Rows from block 5 of the audio encoder of a small contrastive audio-text model, named by matrix and row number. Each number is 500 + 40 x the weight over its row's rms, rounded and kept within 0 to 999. All counts start at 0. Numbers have three digits each.
After each channel's rows are labels from the 100 clips, of 14976, where the channel reaches its highest value: "strongest on" is what is common among them; "loudest band" is the band of the loudest frequency at the time of the peak. Only what is clearly more common there than usual is listed. The data: short read English sentences (LibriTTS-R).
# c30: last pointwise conv (encoder.blocks.5.c3.0.weight, 384x384x1), inputs 256-383

c30.84:542512546422476541473440538562530557468530533459512496528490515507499490517451519564530497541475491493420504541458459516506557601508528507453540454540458540506480524454507611531483512490520493453494515548498490456518451523467431554444493553551498559474525527492489517554489475478534546535483470476535528476518474469548468581524478491481507439514462517516481480542498395531525480471510
strongest on: the word "what"; the word "is"
loudest band: 250 to 500 Hz

c30.319:484458502483434584500469520573482501492504509588523488501485453516532537529496488467564518533524455481518569486510555449496477498416516490544497487455479506527512552484502428535549536505480554504511446504501486453493514477461521544500493466573496572486439454478517462458488488514560511493473563501513420478541505537496475494441481487525576466474475498523493475498504505565479487500489
strongest on: the word "must"
loudest band: 250 to 500 Hz

c30.7:521460457481394527471516527429539537540470508524525461468517540549564450538493554441478462460436493500515534414465495477476387519523505581514482472555470473567433503520458512504458475487485481477529457538447553436441523478529473347537439477512502387491518429535444476552548481512537475524486520490511526427451520448540519486478603584510503422455534468493501433524509524512557381561516
strongest on: the word "of"
loudest band: 250 to 500 Hz

c30.246:507514503478482503482606564433451520514479460511489567505548528564480533450471560499497524534481492589478472526503530544503471443424600457486485521451524476507430561477508466479508463560513465504595456490466605485473452428441508498556544482576484506471482535526474531594439511591485504563501520526478515496448474529438575480546513540539423486558417582527487505520495509502502490467524
strongest on: the word "was"
loudest band: 4000 to 8000 Hz

c30.183:556446576419513539559523484550451506485525509492490550496502495453458453479468456488456417465512475496492424459516568549485480515542507514455495479496506493463494474540468486513444520561467502513492483486538495498502534493494468530468492493527476538555515474503545557504456549547531522508469488522514411484495434557456518553472462418536445457503511410534449470499465562443546508522511
strongest on: the word "for"
loudest band: 250 to 500 Hz

c30.348:544579455578465504538486472455510498498463456496414483484538491520444481531491528482501449572492538448561483546497502574562492449395493520500508478519464455483474527492498521495530516533533571534481424465522471525475440449507482535542516531512518562508535479530425507557465505512453515501573468473577513441511490474515557439491529464544511537522450513487503509529498513427493485413501
strongest on: the word "it"; the word "is"
loudest band: 250 to 500 Hz

c30.110:491542488527562551444454518468486511514515452449592538461522513484423569417497522486519470494483486505591555501559483547516523554609475487538451424547458485459531485569512544536485518503439497524539529476494462468513499459512452529565461572432504483496523436475484545467591468558537496481498470404541523514477520515497551551519475493426549563530458487527542565452496496449493490505477
strongest on: the word "she"
loudest band: 2000 to 4000 Hz

c30.340:460445482481540408537512553427509523557501498488511488529449507540566538536562452434546469539514520469460523557510516526480417520458507513538490505448485400526487536583483481481506477531506505500535492488544469443489513504489494566507491547513564535510500497531491471493540554588502568494434534462532452551479491450425431463487479464542455543537446498535533501468452513499488501522558
strongest on: the word "was"; the word "she"; the word "he"
loudest band: 250 to 500 Hz

c30.302:492478462567483533432528469434438555540507432518500494517538536463491460443508587475460474434487475477509474490512470453515587507499503515504471507461477531508558488436470412441482474479582453527517458431523541523502452424465448540465510463419471468474459494460489522500494493467532548465559505553448409487473540498488526527511511526500572509506538515552520463527454512585509496514468
strongest on: the word "what"; the word "is"
loudest band: 250 to 500 Hz

c30.267:467462473440503548502480505486531486511541539480461471541552468531448498489489495493503491508464473501501540497544545423506602508535479378555497499565546532538472476510551484481521475461522542493464481513489475565563468525576496469549547484454492485556526515456441517444550474420574428499509524451418542494469487602472456532542404452522508491466530521526492534420492507508490532465520
strongest on: the word "not"
loudest band: 250 to 500 Hz

c30.140:491487480500532473471539551458493450488439485476450472470457475525463478472452583426500422497542538501496474484515466563487462480489539543488466520487517529559580461489552447441443505487498539456460474486469463525530540397472447549518449493516506526483568545502503549584450457457452414433461439471510516457570477532475520506481508506509473494493548504431493528506489527541484615580467
strongest on: the word "he"; the word "was"
loudest band: 250 to 500 Hz

c30.193:472501524539501651444505518468487548512469486477476506454483496527493461529523540575491540443493528505517435425541487458449526488461624556483496493536557562509489481480494476493544513488508527497490557447542504554493527497536477422568560490400482486497497518453562505479495497547514560478457514582568492473495507525499485498553472430485483470524553445510581565460477448570516493470458
strongest on: the word "what"
loudest band: 250 to 500 Hz

c30.117:484510371434509449397477511590550474513457516476524445432491548455507506549549479493481529500504467437537450532492510541450496463411492557501409515541500466509503510490472478557452501524556440527563548445525479449519455493468374421500578463509559467558510552509409487483517520448459453539486498409439486551534465487466478475508444405549494506470492559508411484496421576526516438523442
strongest on: the word "was"
loudest band: 250 to 500 Hz

c30.128:571419580431471541485539489548504521523497497525498485448544603439562518524497475447470500459446536464588453560526447559484460470424582467496480441396477504552496527402553516510454463498510557586513500459490504434621448474425519512536469523421515523488533548492496513518488447507536531507438522540456455559486481538460541519511456514507477462442476518586491499617520626540477534468470
strongest on: the word "was"
loudest band: 250 to 500 Hz

c30.370:510474497546487507436462530546488487473480521504494459476523417543541492517507541504527493524523470465467492472507576518456448458514490522475550523490462532564500464487514537441482553490573442486521492467557429568486504580421542504460496489492490488430488456542528457498479480511514508459564525507500541419512435503540465486509488521512615434445473491520454471452508473537519438525563
strongest on: the word "was"; the word "it"
loudest band: 250 to 500 Hz

c30.225:535499463487477491471512526472482457540488519489551492517462435495561476547467503484520455521486504543499564412450444498509536477532468499472466505505536512484530560564550446478534464524506585550521474491477406487469472479491507489556478421512485473518447517463609492416477528529501550569484469485463508505486486504543510527551475459556477531500485565388551506435512476604535456474484
strongest on: the word "i"
loudest band: 250 to 500 Hz

c30.272:501513486546542414448483531499506499499560472400570530489463547479552538499583490450479540486547507512497414485453461540553556553516563508546463515527509507490506501423460547487492521470468496396474583482507479543503487449549544464464510471446564547555551541523528483501459572438461473542512505539555448487522523477518593528472521503535517458591514484535449397429468546532532539441521
strongest on: the word "i"
loudest band: 1000 to 2000 Hz

c30.73:553530523442508480513477535545436519524491507615498451477428534439491498497508472486378544495560486451499462523484542557495477466471473530477495558487497547565484454507474468463432529552515461544462526451504545538477478506515526532513466434525517494526527481551587550538415479446482499450469494503504457514502533506430550485550542544526494571472488465549452505530544521487512504573471
strongest on: the word "of"
loudest band: 4000 to 8000 Hz

c30.296:522462555505434447547524474491507490521430514512517507417550483599570470475442474462486451491468508498563561496507510535545556448532489495521496496513577399464426443485508513530492503461478573493519493491475536508538481505477505434504482534478443488552566496514510462521545506548446591465436513497470506491555475505510543464532460509431478464544455524490512539511456481489467466480523
strongest on: the word "it"; the word "is"
loudest band: 250 to 500 Hz

c30.209:581400571518537485514533547451509568536526464524523480496554439486452519554481536510418496568501493464474501470489466474447484462475516482457499482480509531473469479527481476532591444464471533501492471508524487429493533425500488459478433557492466444437518512513543489481538502544485501540503500453469497456497489471541435526452473523544465594528516509476528555478500580511509582517520
strongest on: the word "she"
loudest band: 4000 to 8000 Hz

c30.155:483521433554553551527552493567457482485484511504547493470563516539493503498464522519503444475469536552497486499527467562537476459554521494501563533518562530467548492471471528537480572511500602535489535549457494460499534464466509531524478573523515482542485495524478481438519536439454540519511490501529488497499485550519558476599475498529448561481538451490433473553531465539560530479527
strongest on: the word "is"; the word "it"
loudest band: 4000 to 8000 Hz

c30.26:463485533456549444443480442525486604482507516543554476500545472515469509524536527485532472632557528408480466478554422569422459488515444520469551453445452521449443562425486460496563470475532515497479453512537567511504554426504487532461515482504549519497528602477478513599533464573546478493520475459538544511490557497460511519510562482554587564518479483527501521414559477547516441494532
strongest on: the word "she"
loudest band: 4000 to 8000 Hz; 2000 to 4000 Hz

c30.383:407540432468518512485478530529528519583474506528508453487448500540526488531590463544480492519496519458492511459539511506514512475457526492491580524505486527454488531556509430436485490494525600500493548477466401479390527472468554503543461466456536462561529455467501473492540546540477586472574511528497518512584495489524536473521509571498520508513452457506572500508486507507572495484505
strongest on: the word "what"; the word "it"; the word "is"
loudest band: 250 to 500 Hz

c30.191:507486409484527628524473514488484532497517489456447532531566495490571481525461510522484484492554417510426482454541445476508509544497491485500496466502472470530587483496501504449515509506534458520500541529501497489499531571437494527449481527509504577500493445546507461471541510454523582489409438517539458443471420444444490497538491447563458485449519505482538455506487457541514577491473
strongest on: the word "what"; the word "do"
loudest band: 250 to 500 Hz

c30.164:479514542503502493506500552555430432537565503498486512472527523563514510570495508407521492482507497512486523496506490534486487590492511445524445473495433504525408446433439507532525480543462529565488502516552467444497461444503531545539547412510453504528541497493429456515532500561545568421477404495517523501518489508503490529522491497450570462442491479570558481437527490550565511545511
strongest on: the word "be"
loudest band: 250 to 500 Hz

c30.263:476509496531485545505503500498509489473473479478521499404618480504453580532491485549470507481482513481458506548590483519464520546554517474521524488475540463491526473481470571514493505379506497479487452477528505495548519452535441478518512568537500500468537503516511477460537499529593504538526467529506539524527470509498454557479491530528466465463512574489517443519419575476459450557486
strongest on: the word "what"
loudest band: 250 to 500 Hz

c30.264:484549430519513506488500634533477463503488439461527571496483498455523477493523501534463567565449488479441458486523470472489466516514531485618492530477447486462473520472482448496460449534455480451528533574439479487542453504459505398557546487468457562450483498557498506528481462515540574469465527461503488442551495516475480515458540451517458488511456450539520503492478515473506554446403
strongest on: the word "i"
loudest band: 1000 to 2000 Hz

c30.189:480502511596503508502509465500442561523561444478436503413471560524513496484532503456521469507513543495427464459485491512479463456585622511456541591493471461564508490546605499420517477563508533471437444459511563543475522494517487547514484535495463536485503494490520450514509511458477482476544469485486560445433510543547474440475467497560512493456494498509543458548534502431478517546419
strongest on: the word "was"
loudest band: 250 to 500 Hz; 4000 to 8000 Hz

c30.115:466463498523506493491592529501557453483479474527421550553516440527507532524505484461465461510568476470506495529504520452506488460538467549452521515484544559542445558467502471543519541493395515521473525476515636486446508483427483491515551481524557440452473468553525550522473457505528444485484510503487421505501506512483482452463414513502388470469502526543510564543444528473514425504461
strongest on: the word "a"
loudest band: 4000 to 8000 Hz

c30.220:485517511483502548522480455457379561432502483457542470482532562468490526454506528477529576468514524534521502489558440516496566454514501565474501565503545536469521455494413490574509490445512490543485519450507498520427557538543501506469555598486449488493565516475458497463518480477522579421519537557437546486499545583453505504515454362497532525419526537428508557466539552507456528531491
strongest on: the word "he"
loudest band: 4000 to 8000 Hz

c30.204:433540483512501509547493549468531459491509508483574565509456443526460515516522546527488505576554470484465522552509499552528499589544484546500483460527475467518512482530485510523582553501466477579523495493483449500509516535513496528447482457551517486535474482537500587479528511521438567482494431471547513585502561521453472544498541487516444517490477526464499593456467500553561493518511
strongest on: the word "is"; the word "he"
loudest band: 250 to 500 Hz

c30.49:516447547484529460528461545447468513425476541505582532489512533568557471488468541486494477508509440464448499542474554432436407482540500544435458533509454513513485565442568580550444528536475545464521502504421483537505481501489408512510554525495515530449528531569525532513523494516567472485425575531551528502451543557493469549526530448480443450472482503568502532558496559566551467471470
strongest on: the word "of"
loudest band: 4000 to 8000 Hz