A small contrastive audio-text model, trained from scratch.
Training: 1500 steps, batches of 128.
Data: 26041 training examples, 7.4 epochs.
Rows from block 7 of the audio encoder of a small contrastive audio-text model, named by matrix and row number. Each number is 128 + 32 x the weight over its row's rms, rounded and kept within 0 to 255. All counts start at 0. Numbers have three digits each.
After each channel's rows are labels from the 100 clips, of 14976, where the channel reaches its highest value: "responds to" is what is common among them. Only what is clearly more common there than usual is listed. The data: short read English sentences (LibriTTS-R). In brackets: how many of the 100.
# c30: last pointwise conv (encoder.blocks.7.c3.0.weight, 384x384x1), inputs 0-95

c30.172:137127102133127124146168203204143157189144190156140094134099199124082125114133119163169134133123134083157103081082187154042070115085159182125083144121138152106120147081120084133125139122155156108151092156140132132091085127164080133114127113154080139154144114170160134121133082155207127116
responds to: the word "i" (85)

c30.299:176159112164117143157158166125156198061172092057204103146117098097152143061113131121144137162137074125123126099154084141142095113116113138129101121108161152125202143191106186129139147179159138139101154091183070100160193140162144136152114091123128087129103086116060133158129168127135138053
responds to: the word "was" (37)

c30.62:131040110126109149166124117111145140116149115139136255134136125150201056161173114188167108114109062068234103143088159103106129127112086157106176147127116128054159132125066154143131074134136116149107140152133141180116160144107151155170213105069143147126145171097095133170119092120165149160
responds to: the word "i" (86)

c30.316:094111149042199140203136135111117148100117144152138157071119134167117130099066104174105135111122104194162146103153157151186151143120086149189181165159087117067115115150101126191203158164152112114123088155121165138132186172162132163101088110117126134096126126124130196167150151181205172130
responds to: the word "i" (72)

c30.138:170180181162154135101113144051101149178099115164217142170126134211175161134109070147185096145174114123133116144114150132137153097076157197105175115145114113113172147119108188118104120061120166105128138111084138095218103145114125113107076099105149132156133182148093142126105085137084136149
responds to: the word "for" (26)

c30.365:156143139075151249141091094091170123183144101095143139199108114081161123113069088098131150172175121147120153169074087128160130141047086163112132201121177127156088095138112115150136141084119092116135116161163143162150129156120104153169108129095160135188136113157135096141120116150138149101
responds to: the word "for" (28)

c30.179:148088120141175133143149049083129104060139139130065102120110184096098048160166107108128123084157155072095115113118139123176098158118166108158160160130163170061157101140141183152122098167142152088087132069155119114137142096060109110155139112121130197122094120208209150096107089152134117136
responds to: the word "he" (30)

c30.265:176196119183118111147132118131090159127138145129071076177136142079127140087100131150114104187119130142149161110082105097149086121189051119122078148113098172193157120116109196108092131103124108084152153122119143113125155165118105092101055160150142206121099133107144128132107094081129080108
responds to: the word "was" (40)

c30.250:113146150142196157124143131088090126082118155112150147105150117166150105117118099080078144120143148210098146232140118198191127066130121131058198123084160095135095094110131134146146117131161179103125117072078123141126049157107087136149120153135087129219150105087077149196122153135116155103
responds to: the word "for" (25)

c30.111:125125125059134104149079145165101136103188101106134138156089155120131154200111116166141139136159128139143142191125108140108122127122178070124089130169125173141163140118102098090079190115119092135138114117120140047146118145118122118128128114128149120144125165100147145159105129083128118131
responds to: the word "was" (35)

c30.77:146165151131113105136130183126135156089110149123103167157093108126119132143210122136173150109102142104084103149092134179109145093111160107086126150121149158070186160164171165088104109092127167139121168177154116163061176086132158085148160097102157140150125202152055124143079163109167140153
responds to: the word "was" (79); the word "it" (50)

c30.240:100114086133102098137146147158056155135068135126131104079137101145135175127144116128186101107158132151123188127101144093111092108114062190153121143136079110161080099123136182106156078174147133152138135106104112097177069124098150148102152100183108134099118123152110184142140133100221179049
responds to: the word "i" (46)

c30.137:114136155132151072118134144139137174125120115083151071196083145110074136159124131133138156120147089079150120106178131142115150139151105163090141076143108101098092072128130085099195099102117130143158181109147174154091072163131128120119159134071147176076137181086158115156097110194088106152
responds to: the word "he" (29)

c30.231:202110173093128129135132145108117112078142103138105171138143181135191172116141103166090134181133084146108149128169107123062111152124096109121134183136115109134126141117103102119148172126107116122091125135106124127069109093144174175148080121150095105176105030118160117109146075158130151129
responds to: the word "was" (62); the word "there" (41)

c30.292:142136117159140128132171153075116113077152153111183164128137103086095134144171113101109088185113135139109114182043140133146095179123140070092118118114119101164151103140126097176085083132092157140090146127147166116115144120118119220144177162119093096143107130125114119086110158140125232141
responds to: the word "for" (27)

c30.288:072126199129178118156209116102172118122132123141177105109120113163137123115101097151119112137091175172147116120114114113156136137155063118165146112144196222169184142172079130153104129128119167137142103195206167112171135167057108083130121132153158148155102193183168134114149184121106178130
responds to: the word "he" (50); the word "she" (32)

c30.45:098130149105044094124149052180138140138125159151082157109158124098142057100183090153144104100114077115097113074054095173155089125099181206134114139135127111166160164096128099135198125185135145101135134170104119185152150134104132133125114114108157067161111158144161136080177148156162124123
responds to: the word "he" (50)

c30.364:153131158139046118082105157204104133143163173084127134159126107170131152101178143094174119127121143134150152122194078135170115090101163126177155147132151103152174125107126103107194202152163141126190124135043092092127169179151026135229092173126144101153127101130167141115109156149133117092
responds to: the word "he" (60)

c30.74:136176134108147109179141130080112107087135036135123132158184104142116158103111169075036091196115131116182069149063072126128142139131138080109144068192115107096137131160162137167138142098133155143133094116142111142118120091136123140121094114123164140123128118175131092147135138150096224145
responds to: the word "i" (43); the word "must" (27)

c30.373:156117171112147152198092123167202123146146112176102157161136184153130112073043125164212123092122156102173137118106099142123143079157129138147121111122100141129141104181099132081118204154208086138175133135162091123159134183042147052069104104112154133152093136116165124108155133163139144163
responds to: the word "was" (43)

c30.160:168142188120137140101116155227170212125085159143129115134111128146117133144090124133161087125137140089154166107144133112158099125095144110107131125199113087111122152098117157050144094099129120117156189187147142146093186120058190107138089127115104096113135141146098097122151126096146139134
responds to: the word "i" (42)

c30.370:103108131121187136136158086113144143132076163178066178122172146102105133066108136158174202110158114110202130142085098091114078135226078069162117142068123082215172096093165119123102184117145108134129155109136130175183127140148134165072067134129112140125130143116175147151099126164121072140
responds to: the word "was" (45); the word "it" (30)