config.toml
encoder_arch = "ecapa_tdnn"
vocab_size = 32
loss = "softmax"
init = "lecun_normal"
optimizer = "muon"
muon_scale = "match_rms_adamw"
momentum = 0.95
lr_schedule = "cosine"
Rows from block 7 of the audio encoder of a small contrastive audio-text model, named by matrix and row number. Each number is 500 + 50 x the weight over its row's rms, rounded and kept within 0 to 999. All counts start at 0. Numbers have three digits each.
After each channel's rows are labels from the 100 clips, of 14976, where the channel reaches its highest value: "strongest on" is what is common among them; "loudest band" is the band of the loudest frequency at the time of the peak. Only what is clearly more common there than usual is listed. The data: short read English sentences (LibriTTS-R).
# c30: last pointwise conv (encoder.blocks.7.c3.0.weight, 384x384x1), inputs 0-95

c30.234:544537495510425501466525499478507510508487542505512490499542695460573420451457456491494519455526500494434594539429512402475442446520525636509572553515528519530500480533481503411491476483505483522504569515500380438479457461466451496392555522554460463561511512486608498522514545392548507490
strongest on: the word "was"
loudest band: 4000 to 8000 Hz; 2000 to 4000 Hz

c30.157:509506525381559523566421480529500557444449418476553488453474421548529528485485470565505506534466466444500514472520461555498468519466427612525556532501532501524553512589475512589514509525523571510489496516411499519525468504603461501564449477462493449451470437468521467436406501455501570427
strongest on: the word "said"
loudest band: 4000 to 8000 Hz

c30.107:542478520471549486448386513544575450538489374563480546433448511479506419482486386542565543507509513484544431566519507489496501417458428378464408468394486455459569432421558543408595706539496488482494545452549510423525461528551468553534499549458458515489506492559525421502487470476460535478
strongest on: the word "it"; the word "is"; the word "it's"
loudest band: 250 to 500 Hz

c30.254:460485480529652461579443468424571475414542510542512521463545499517464439552474494504442589567544595568407492462517409623549498534513553523457498539543480610516494548537559422462593450485466596460465420402512553533554472497486514423489499500547520507523443465529505483439533504556544521473
strongest on: the word "mr"
loudest band: 4000 to 8000 Hz

c30.10:462448507519549471450470539475472558570441459516383508501477600455460442477488515434503455496425539560559495577426479550469526535462539556521502525486442542553557359455497463428550553479448501478490562531502513474534459537531558523546535428524452507437398426487502526584451535529535495471
strongest on: the word "i"
loudest band: 4000 to 8000 Hz

c30.67:435476434562456427463482473460379441481438454580553556512469531409525506564564456570476544485567500461544527521507536480494467567528554500467534489459509365547457505453441477503420588547476490407544613439405482530549517534486525479600453546497547476600385473501511473558516508429560535482
strongest on: the word "it"; the word "is"; the word "was"
loudest band: 250 to 500 Hz

c30.51:416455492582448525515510444455409443480618465530495464464423488541579440471613486485448506498574443490454522526522506574456464453543521453476482557588491522543456503474465570455468555564437570466458506496503537436497506581516463415624453512400451529522535531540453463389479522512474596450
strongest on: the word "is"
loudest band: 250 to 500 Hz

c30.295:531469450496489564579409582490579472389483477498477620478462501438488487467537491537511470481402494501604417506482472520472494507497497512580471483437444453521478587479472452476593587569351531497531549498559477583496576507575488487424513590526391466473510411452527558527503584539454434463
strongest on: the word "this"; the word "was"
loudest band: 4000 to 8000 Hz

c30.193:535506462437535551580404479421616558441596514475435608523483523438502507450496480457594398504473538529458504468532468496502522437576556593584557449444419441473535493498499535519511483512446572594470543460470541530458545485493559525501476600598561562546433519465546506580493472459517405470
strongest on: the word "what"
loudest band: 250 to 500 Hz

c30.326:461568444498481584555422538375451459572411623533539543474617492485512478550485488497528439560592489538463482434410525582572578548405509438526590461470505572432513515504520464450572444578530518570588465416529471471542491469483519607412436499545495544598506427432486558456468516558570426494
strongest on: the word "for"
loudest band: 250 to 500 Hz

c30.155:521546472491499541546532516467467540662638444488492478473456604506567564488566402502422477477528552480460473531475435512497518507449469556516597601510442530513468419492497428534675487445574457499496558434487500547505484550418392445516467498430435485497407566491448474558487484577506592555
strongest on: the word "he"
loudest band: 2000 to 4000 Hz

c30.305:526538536482402468653584478545434524500590518485547550542496587461456496435480427487499415501472440481480509553503427424550520541525527586473577503551404502505539514450441455575466465506488491597506579556344558487450593549481460478487500475369558573515514501492490450493446550563557501411
strongest on: the word "was"; the word "she"; the word "he"
loudest band: 250 to 500 Hz

c30.148:498416503443461430506458537396531508483564489612547458440493517478533454482560606462515511535429503501483501471436513483571495429501543541489389472557505523407474431478474544489488531486507441457637564449473546572501500480528487503457464445553588457561582582524446486417519460557488615502
strongest on: the word "you"
loudest band: 250 to 500 Hz

c30.334:539426485410517500519488478511516492515518505530526491503486572520480492473601574507533471504518518515546447556503462537480492562541441511491518503571466427352461564467419578469468495515526455481534527506581469555424576547429495471567456578517521565505484498496566546543555562511529498572
strongest on: the word "is"; the word "it"; the word "there"
loudest band: 250 to 500 Hz

c30.186:564498554433455460614485532431554516466461477459474401501360458384498530488531415639518482453536521452402602546476325525498434559559537531380521534577451530414474605516457520524484525531470494521492436546533462468492447455518525472512499616527567536462521462539551440491512520508494524514
strongest on: the word "not"
loudest band: 2000 to 4000 Hz; 4000 to 8000 Hz

c30.158:605431543560489471579593447498437538537518487431474451486515438497560502485500460480441457556554531542420433502410537497582433441495478513504526474458509482469430480492420468468464531449541540572393460632572516526493536570601510448471449427473432435552611490490439573559564498462425506451
strongest on: the word "was"
loudest band: 250 to 500 Hz

c30.208:466499525478516594486484416462519439427466521503523500541427408564466524532501509451497403532477406442551417464486518512504547436500532473494498549469438438464573452512436444437507484513509483528508469535476478559514581477538464573476518525469513559509505425454477392473425410561493531613
strongest on: the word "in"
loudest band: 250 to 500 Hz

c30.360:446560501511511495489507540471552462488405536513473565531515486513489512409460565472515535533478469503451486504451505536551497545441456584592486437464500463471528432422430452505490510559473499526512483463475580469537489547527520534428528496532414594500466508515596493571531473525555454463
strongest on: the word "she"
loudest band: 2000 to 4000 Hz

c30.142:532547561405542529572465497563385430539457511567461488497510673521627421490526488477553521420598492482593552545517507543454501488524503516487479519444476483427439527500496482481523569385449526585504508514602470561565491459547564457472495471294532490464587465428556535572583477473539455497
strongest on: the word "and"
loudest band: 250 to 500 Hz

c30.212:534482620543498603524510466521533515551578530511497491505423440572488446520503533484468463440537508472614467433508534418449496538559520580512521508509515422429476439409380506490462489490480403376460445602542491577524480582590513477483452551555512411498492542534436468475531450506474523433
strongest on: the word "you"; the word "he"
loudest band: 250 to 500 Hz

c30.244:544488509446487470458517519494512469510521613509523432563516520510599520536425451441494467524495576559453509500438512614527566427495582559514402569425442464460475533464531495507428537496519581510460529573491506537508529523511517450479441504510419432494497456487422505589406487527460487475
strongest on: the word "said"
loudest band: 250 to 500 Hz

c30.117:469456481377603487495552482539460605433583504490455453539591584533478476523530531525576422512499523511461527605566501512498521459457375448490533501526472556543513545432492524533506472521515529594567505534401566495467468456469528483572446510547533480495490489504580492559499425551475485487
strongest on: the word "the"
loudest band: 2000 to 4000 Hz

c30.304:558456576580510507544506566462480475582384506512535484387451519534576514485453535493572525535497516530447473527440524498465534553555595540510546475563476519515554425489483423610511605458553381537411508631553465518532498462451550446548508469442413474485504498507590523483488456542561503526
strongest on: the word "she"
loudest band: 2000 to 4000 Hz

c30.278:459495414445499529487409566391471485507548512484477574482477469546493466463496407466560481466595456537529483622482434554496458443548515441435520437516456498565540488532573557357459564417405443467482460570448493488490482442436415559527478446509518436470569434502560476547382545424447480481
strongest on: the word "asked"
loudest band: 4000 to 8000 Hz

c30.128:442508457402451601485399497552421506527599472417463591434468480478457523523547581504426504465478547506553502449455459514473499464517460530462444502526549564413497524551468504491524490474574486475521465518484512419536433508493532553487492521426461550527492543428601577541569513511509391486
strongest on: the word "and"
loudest band: 250 to 500 Hz

c30.196:492529531508477540427508496467585575512553549518492544568517528524494579584532532375484507515564462511519613480468592404568476471548472530519562601560532473611585465558547536480462636452525444485532580561524476561472527426540536473469474515482523629545445483530428506473475458480550448456
strongest on: the word "what"; the word "do"
loudest band: 250 to 500 Hz

c30.82:538477469415548576596437529484640429426581530541511523493550585551463564523460476557513508484487509470455443437476497529493521585506424559619579380468498522506424418520432568532516498461492527509484557498436451517595513499465563565532438543516554502472557411511481506559486474454392514384
strongest on: the word "what"
loudest band: 250 to 500 Hz

c30.17:524389448397441495622595501530464457554533471421545463516422477495456532426476441453429408476502505563447438393520487509560447517502513527446474511373536521460529480517497536562470418515508572514516488522582437443433563527473450487473511602523519507606566501539551594454464549550495441522
strongest on: the word "he"
loudest band: 250 to 500 Hz

c30.195:451493450583516472510539543564515605482464449449512506550547551407477495548449475449430563578483504465404617468504586466521571606499473570527478595574450447469524520460515537596453476511440495483468573435564517569533528581627462554470458453477454381572491496455547523541531449472529591500
strongest on: the word "shall"
loudest band: 2000 to 4000 Hz

c30.173:500569524511533453455522487476505568462496499495532435508497498541499494522617505541504489591559456513491582520551489426514475472511511528498536508490508465429486399446523575560553494442511568414566439443564523503581456460492517419472483528497587494603458438525482484571365629525536514461
strongest on: the word "you"
loudest band: 250 to 500 Hz

c30.361:502470478375570493533432543575489435476396422506454568512499567493522491540532500580413520423559443497459423439401483537488483440560441417514487449432451519484540506488570534634461442543532485605512474430500511431557514524573535555496532581485408390403539503418452485480507473494522448479
strongest on: the word "was"; the word "it"; the word "he"
loudest band: 250 to 500 Hz

c30.358:505534577505480415484472484623448409456503553501530369551534421508474474463527468536569483514499509484558507395440449480550514474487600514462549542529449520468563476497511423505566515501477450594503467414488495481463461581516498523471524596492464556419508572542499571473504505550502511421
strongest on: the word "he"; the word "not"; the word "did"
loudest band: 250 to 500 Hz

c30.296:489496518477510480451568418417596521474543493451524456573497593493559507505507534550430443517464453559475597441571554556662395457487445514416491440479445468499431396496520524534490480574523536491639438477466542467473474504444567466588522484503557517509468583486509607442487554475541428473
strongest on: the word "you"
loudest band: 250 to 500 Hz

c30.197:460573488446530492598467462538510476407499489375507425478459414495502468479545528463499534494543559484569417469493454589470487473536430556589451424624516544484423539493488410423418481542399512551517535505445483588415410479519494438643525480504549509461545577444603577546492496578369452533
strongest on: the word "and"
loudest band: 250 to 500 Hz

c30.106:495533564473379488504522485427537517467489522476505530459470485487417524443595553454502513488519450474562525462440491512488502495442546412531461461437496476525562555526453378508537530459485491486503608517478464416491559505487581566531481524444515525508527503532548434510517560450467515438
strongest on: the word "never"
loudest band: 250 to 500 Hz

c30.347:455537545463365487437480584428486388483543529405511526505517536470485443553506492565557442522494546466471537567482506473541548455528473595511499477501512447466538489472529446450382609428513537500506459571555523510513465448469529462456527456507519553496493521440405452478449624444519581616
strongest on: the word "what"; the word "you"
loudest band: 250 to 500 Hz

c30.217:479455495450413614584480500555663529548514509448499501408511406512523462565548542559490449525452515489472486468632562465466487444498510614486501460387497527485484421497488549554502396413449553480513541449513546570485502669430508417486512467474483558479451505522510475577479574594364551499
strongest on: the word "is"
loudest band: 4000 to 8000 Hz

c30.232:526554481542496546485441526506428417532482518403519492479542346455591480522554483515608437477573497491487505543486395520485489491480460573490580482515494505511497520545539516499439461511460456529483594575515518457520555468604484521533453476470500446507503500582499505533432478511471518419
strongest on: the word "was"; the word "it"
loudest band: 250 to 500 Hz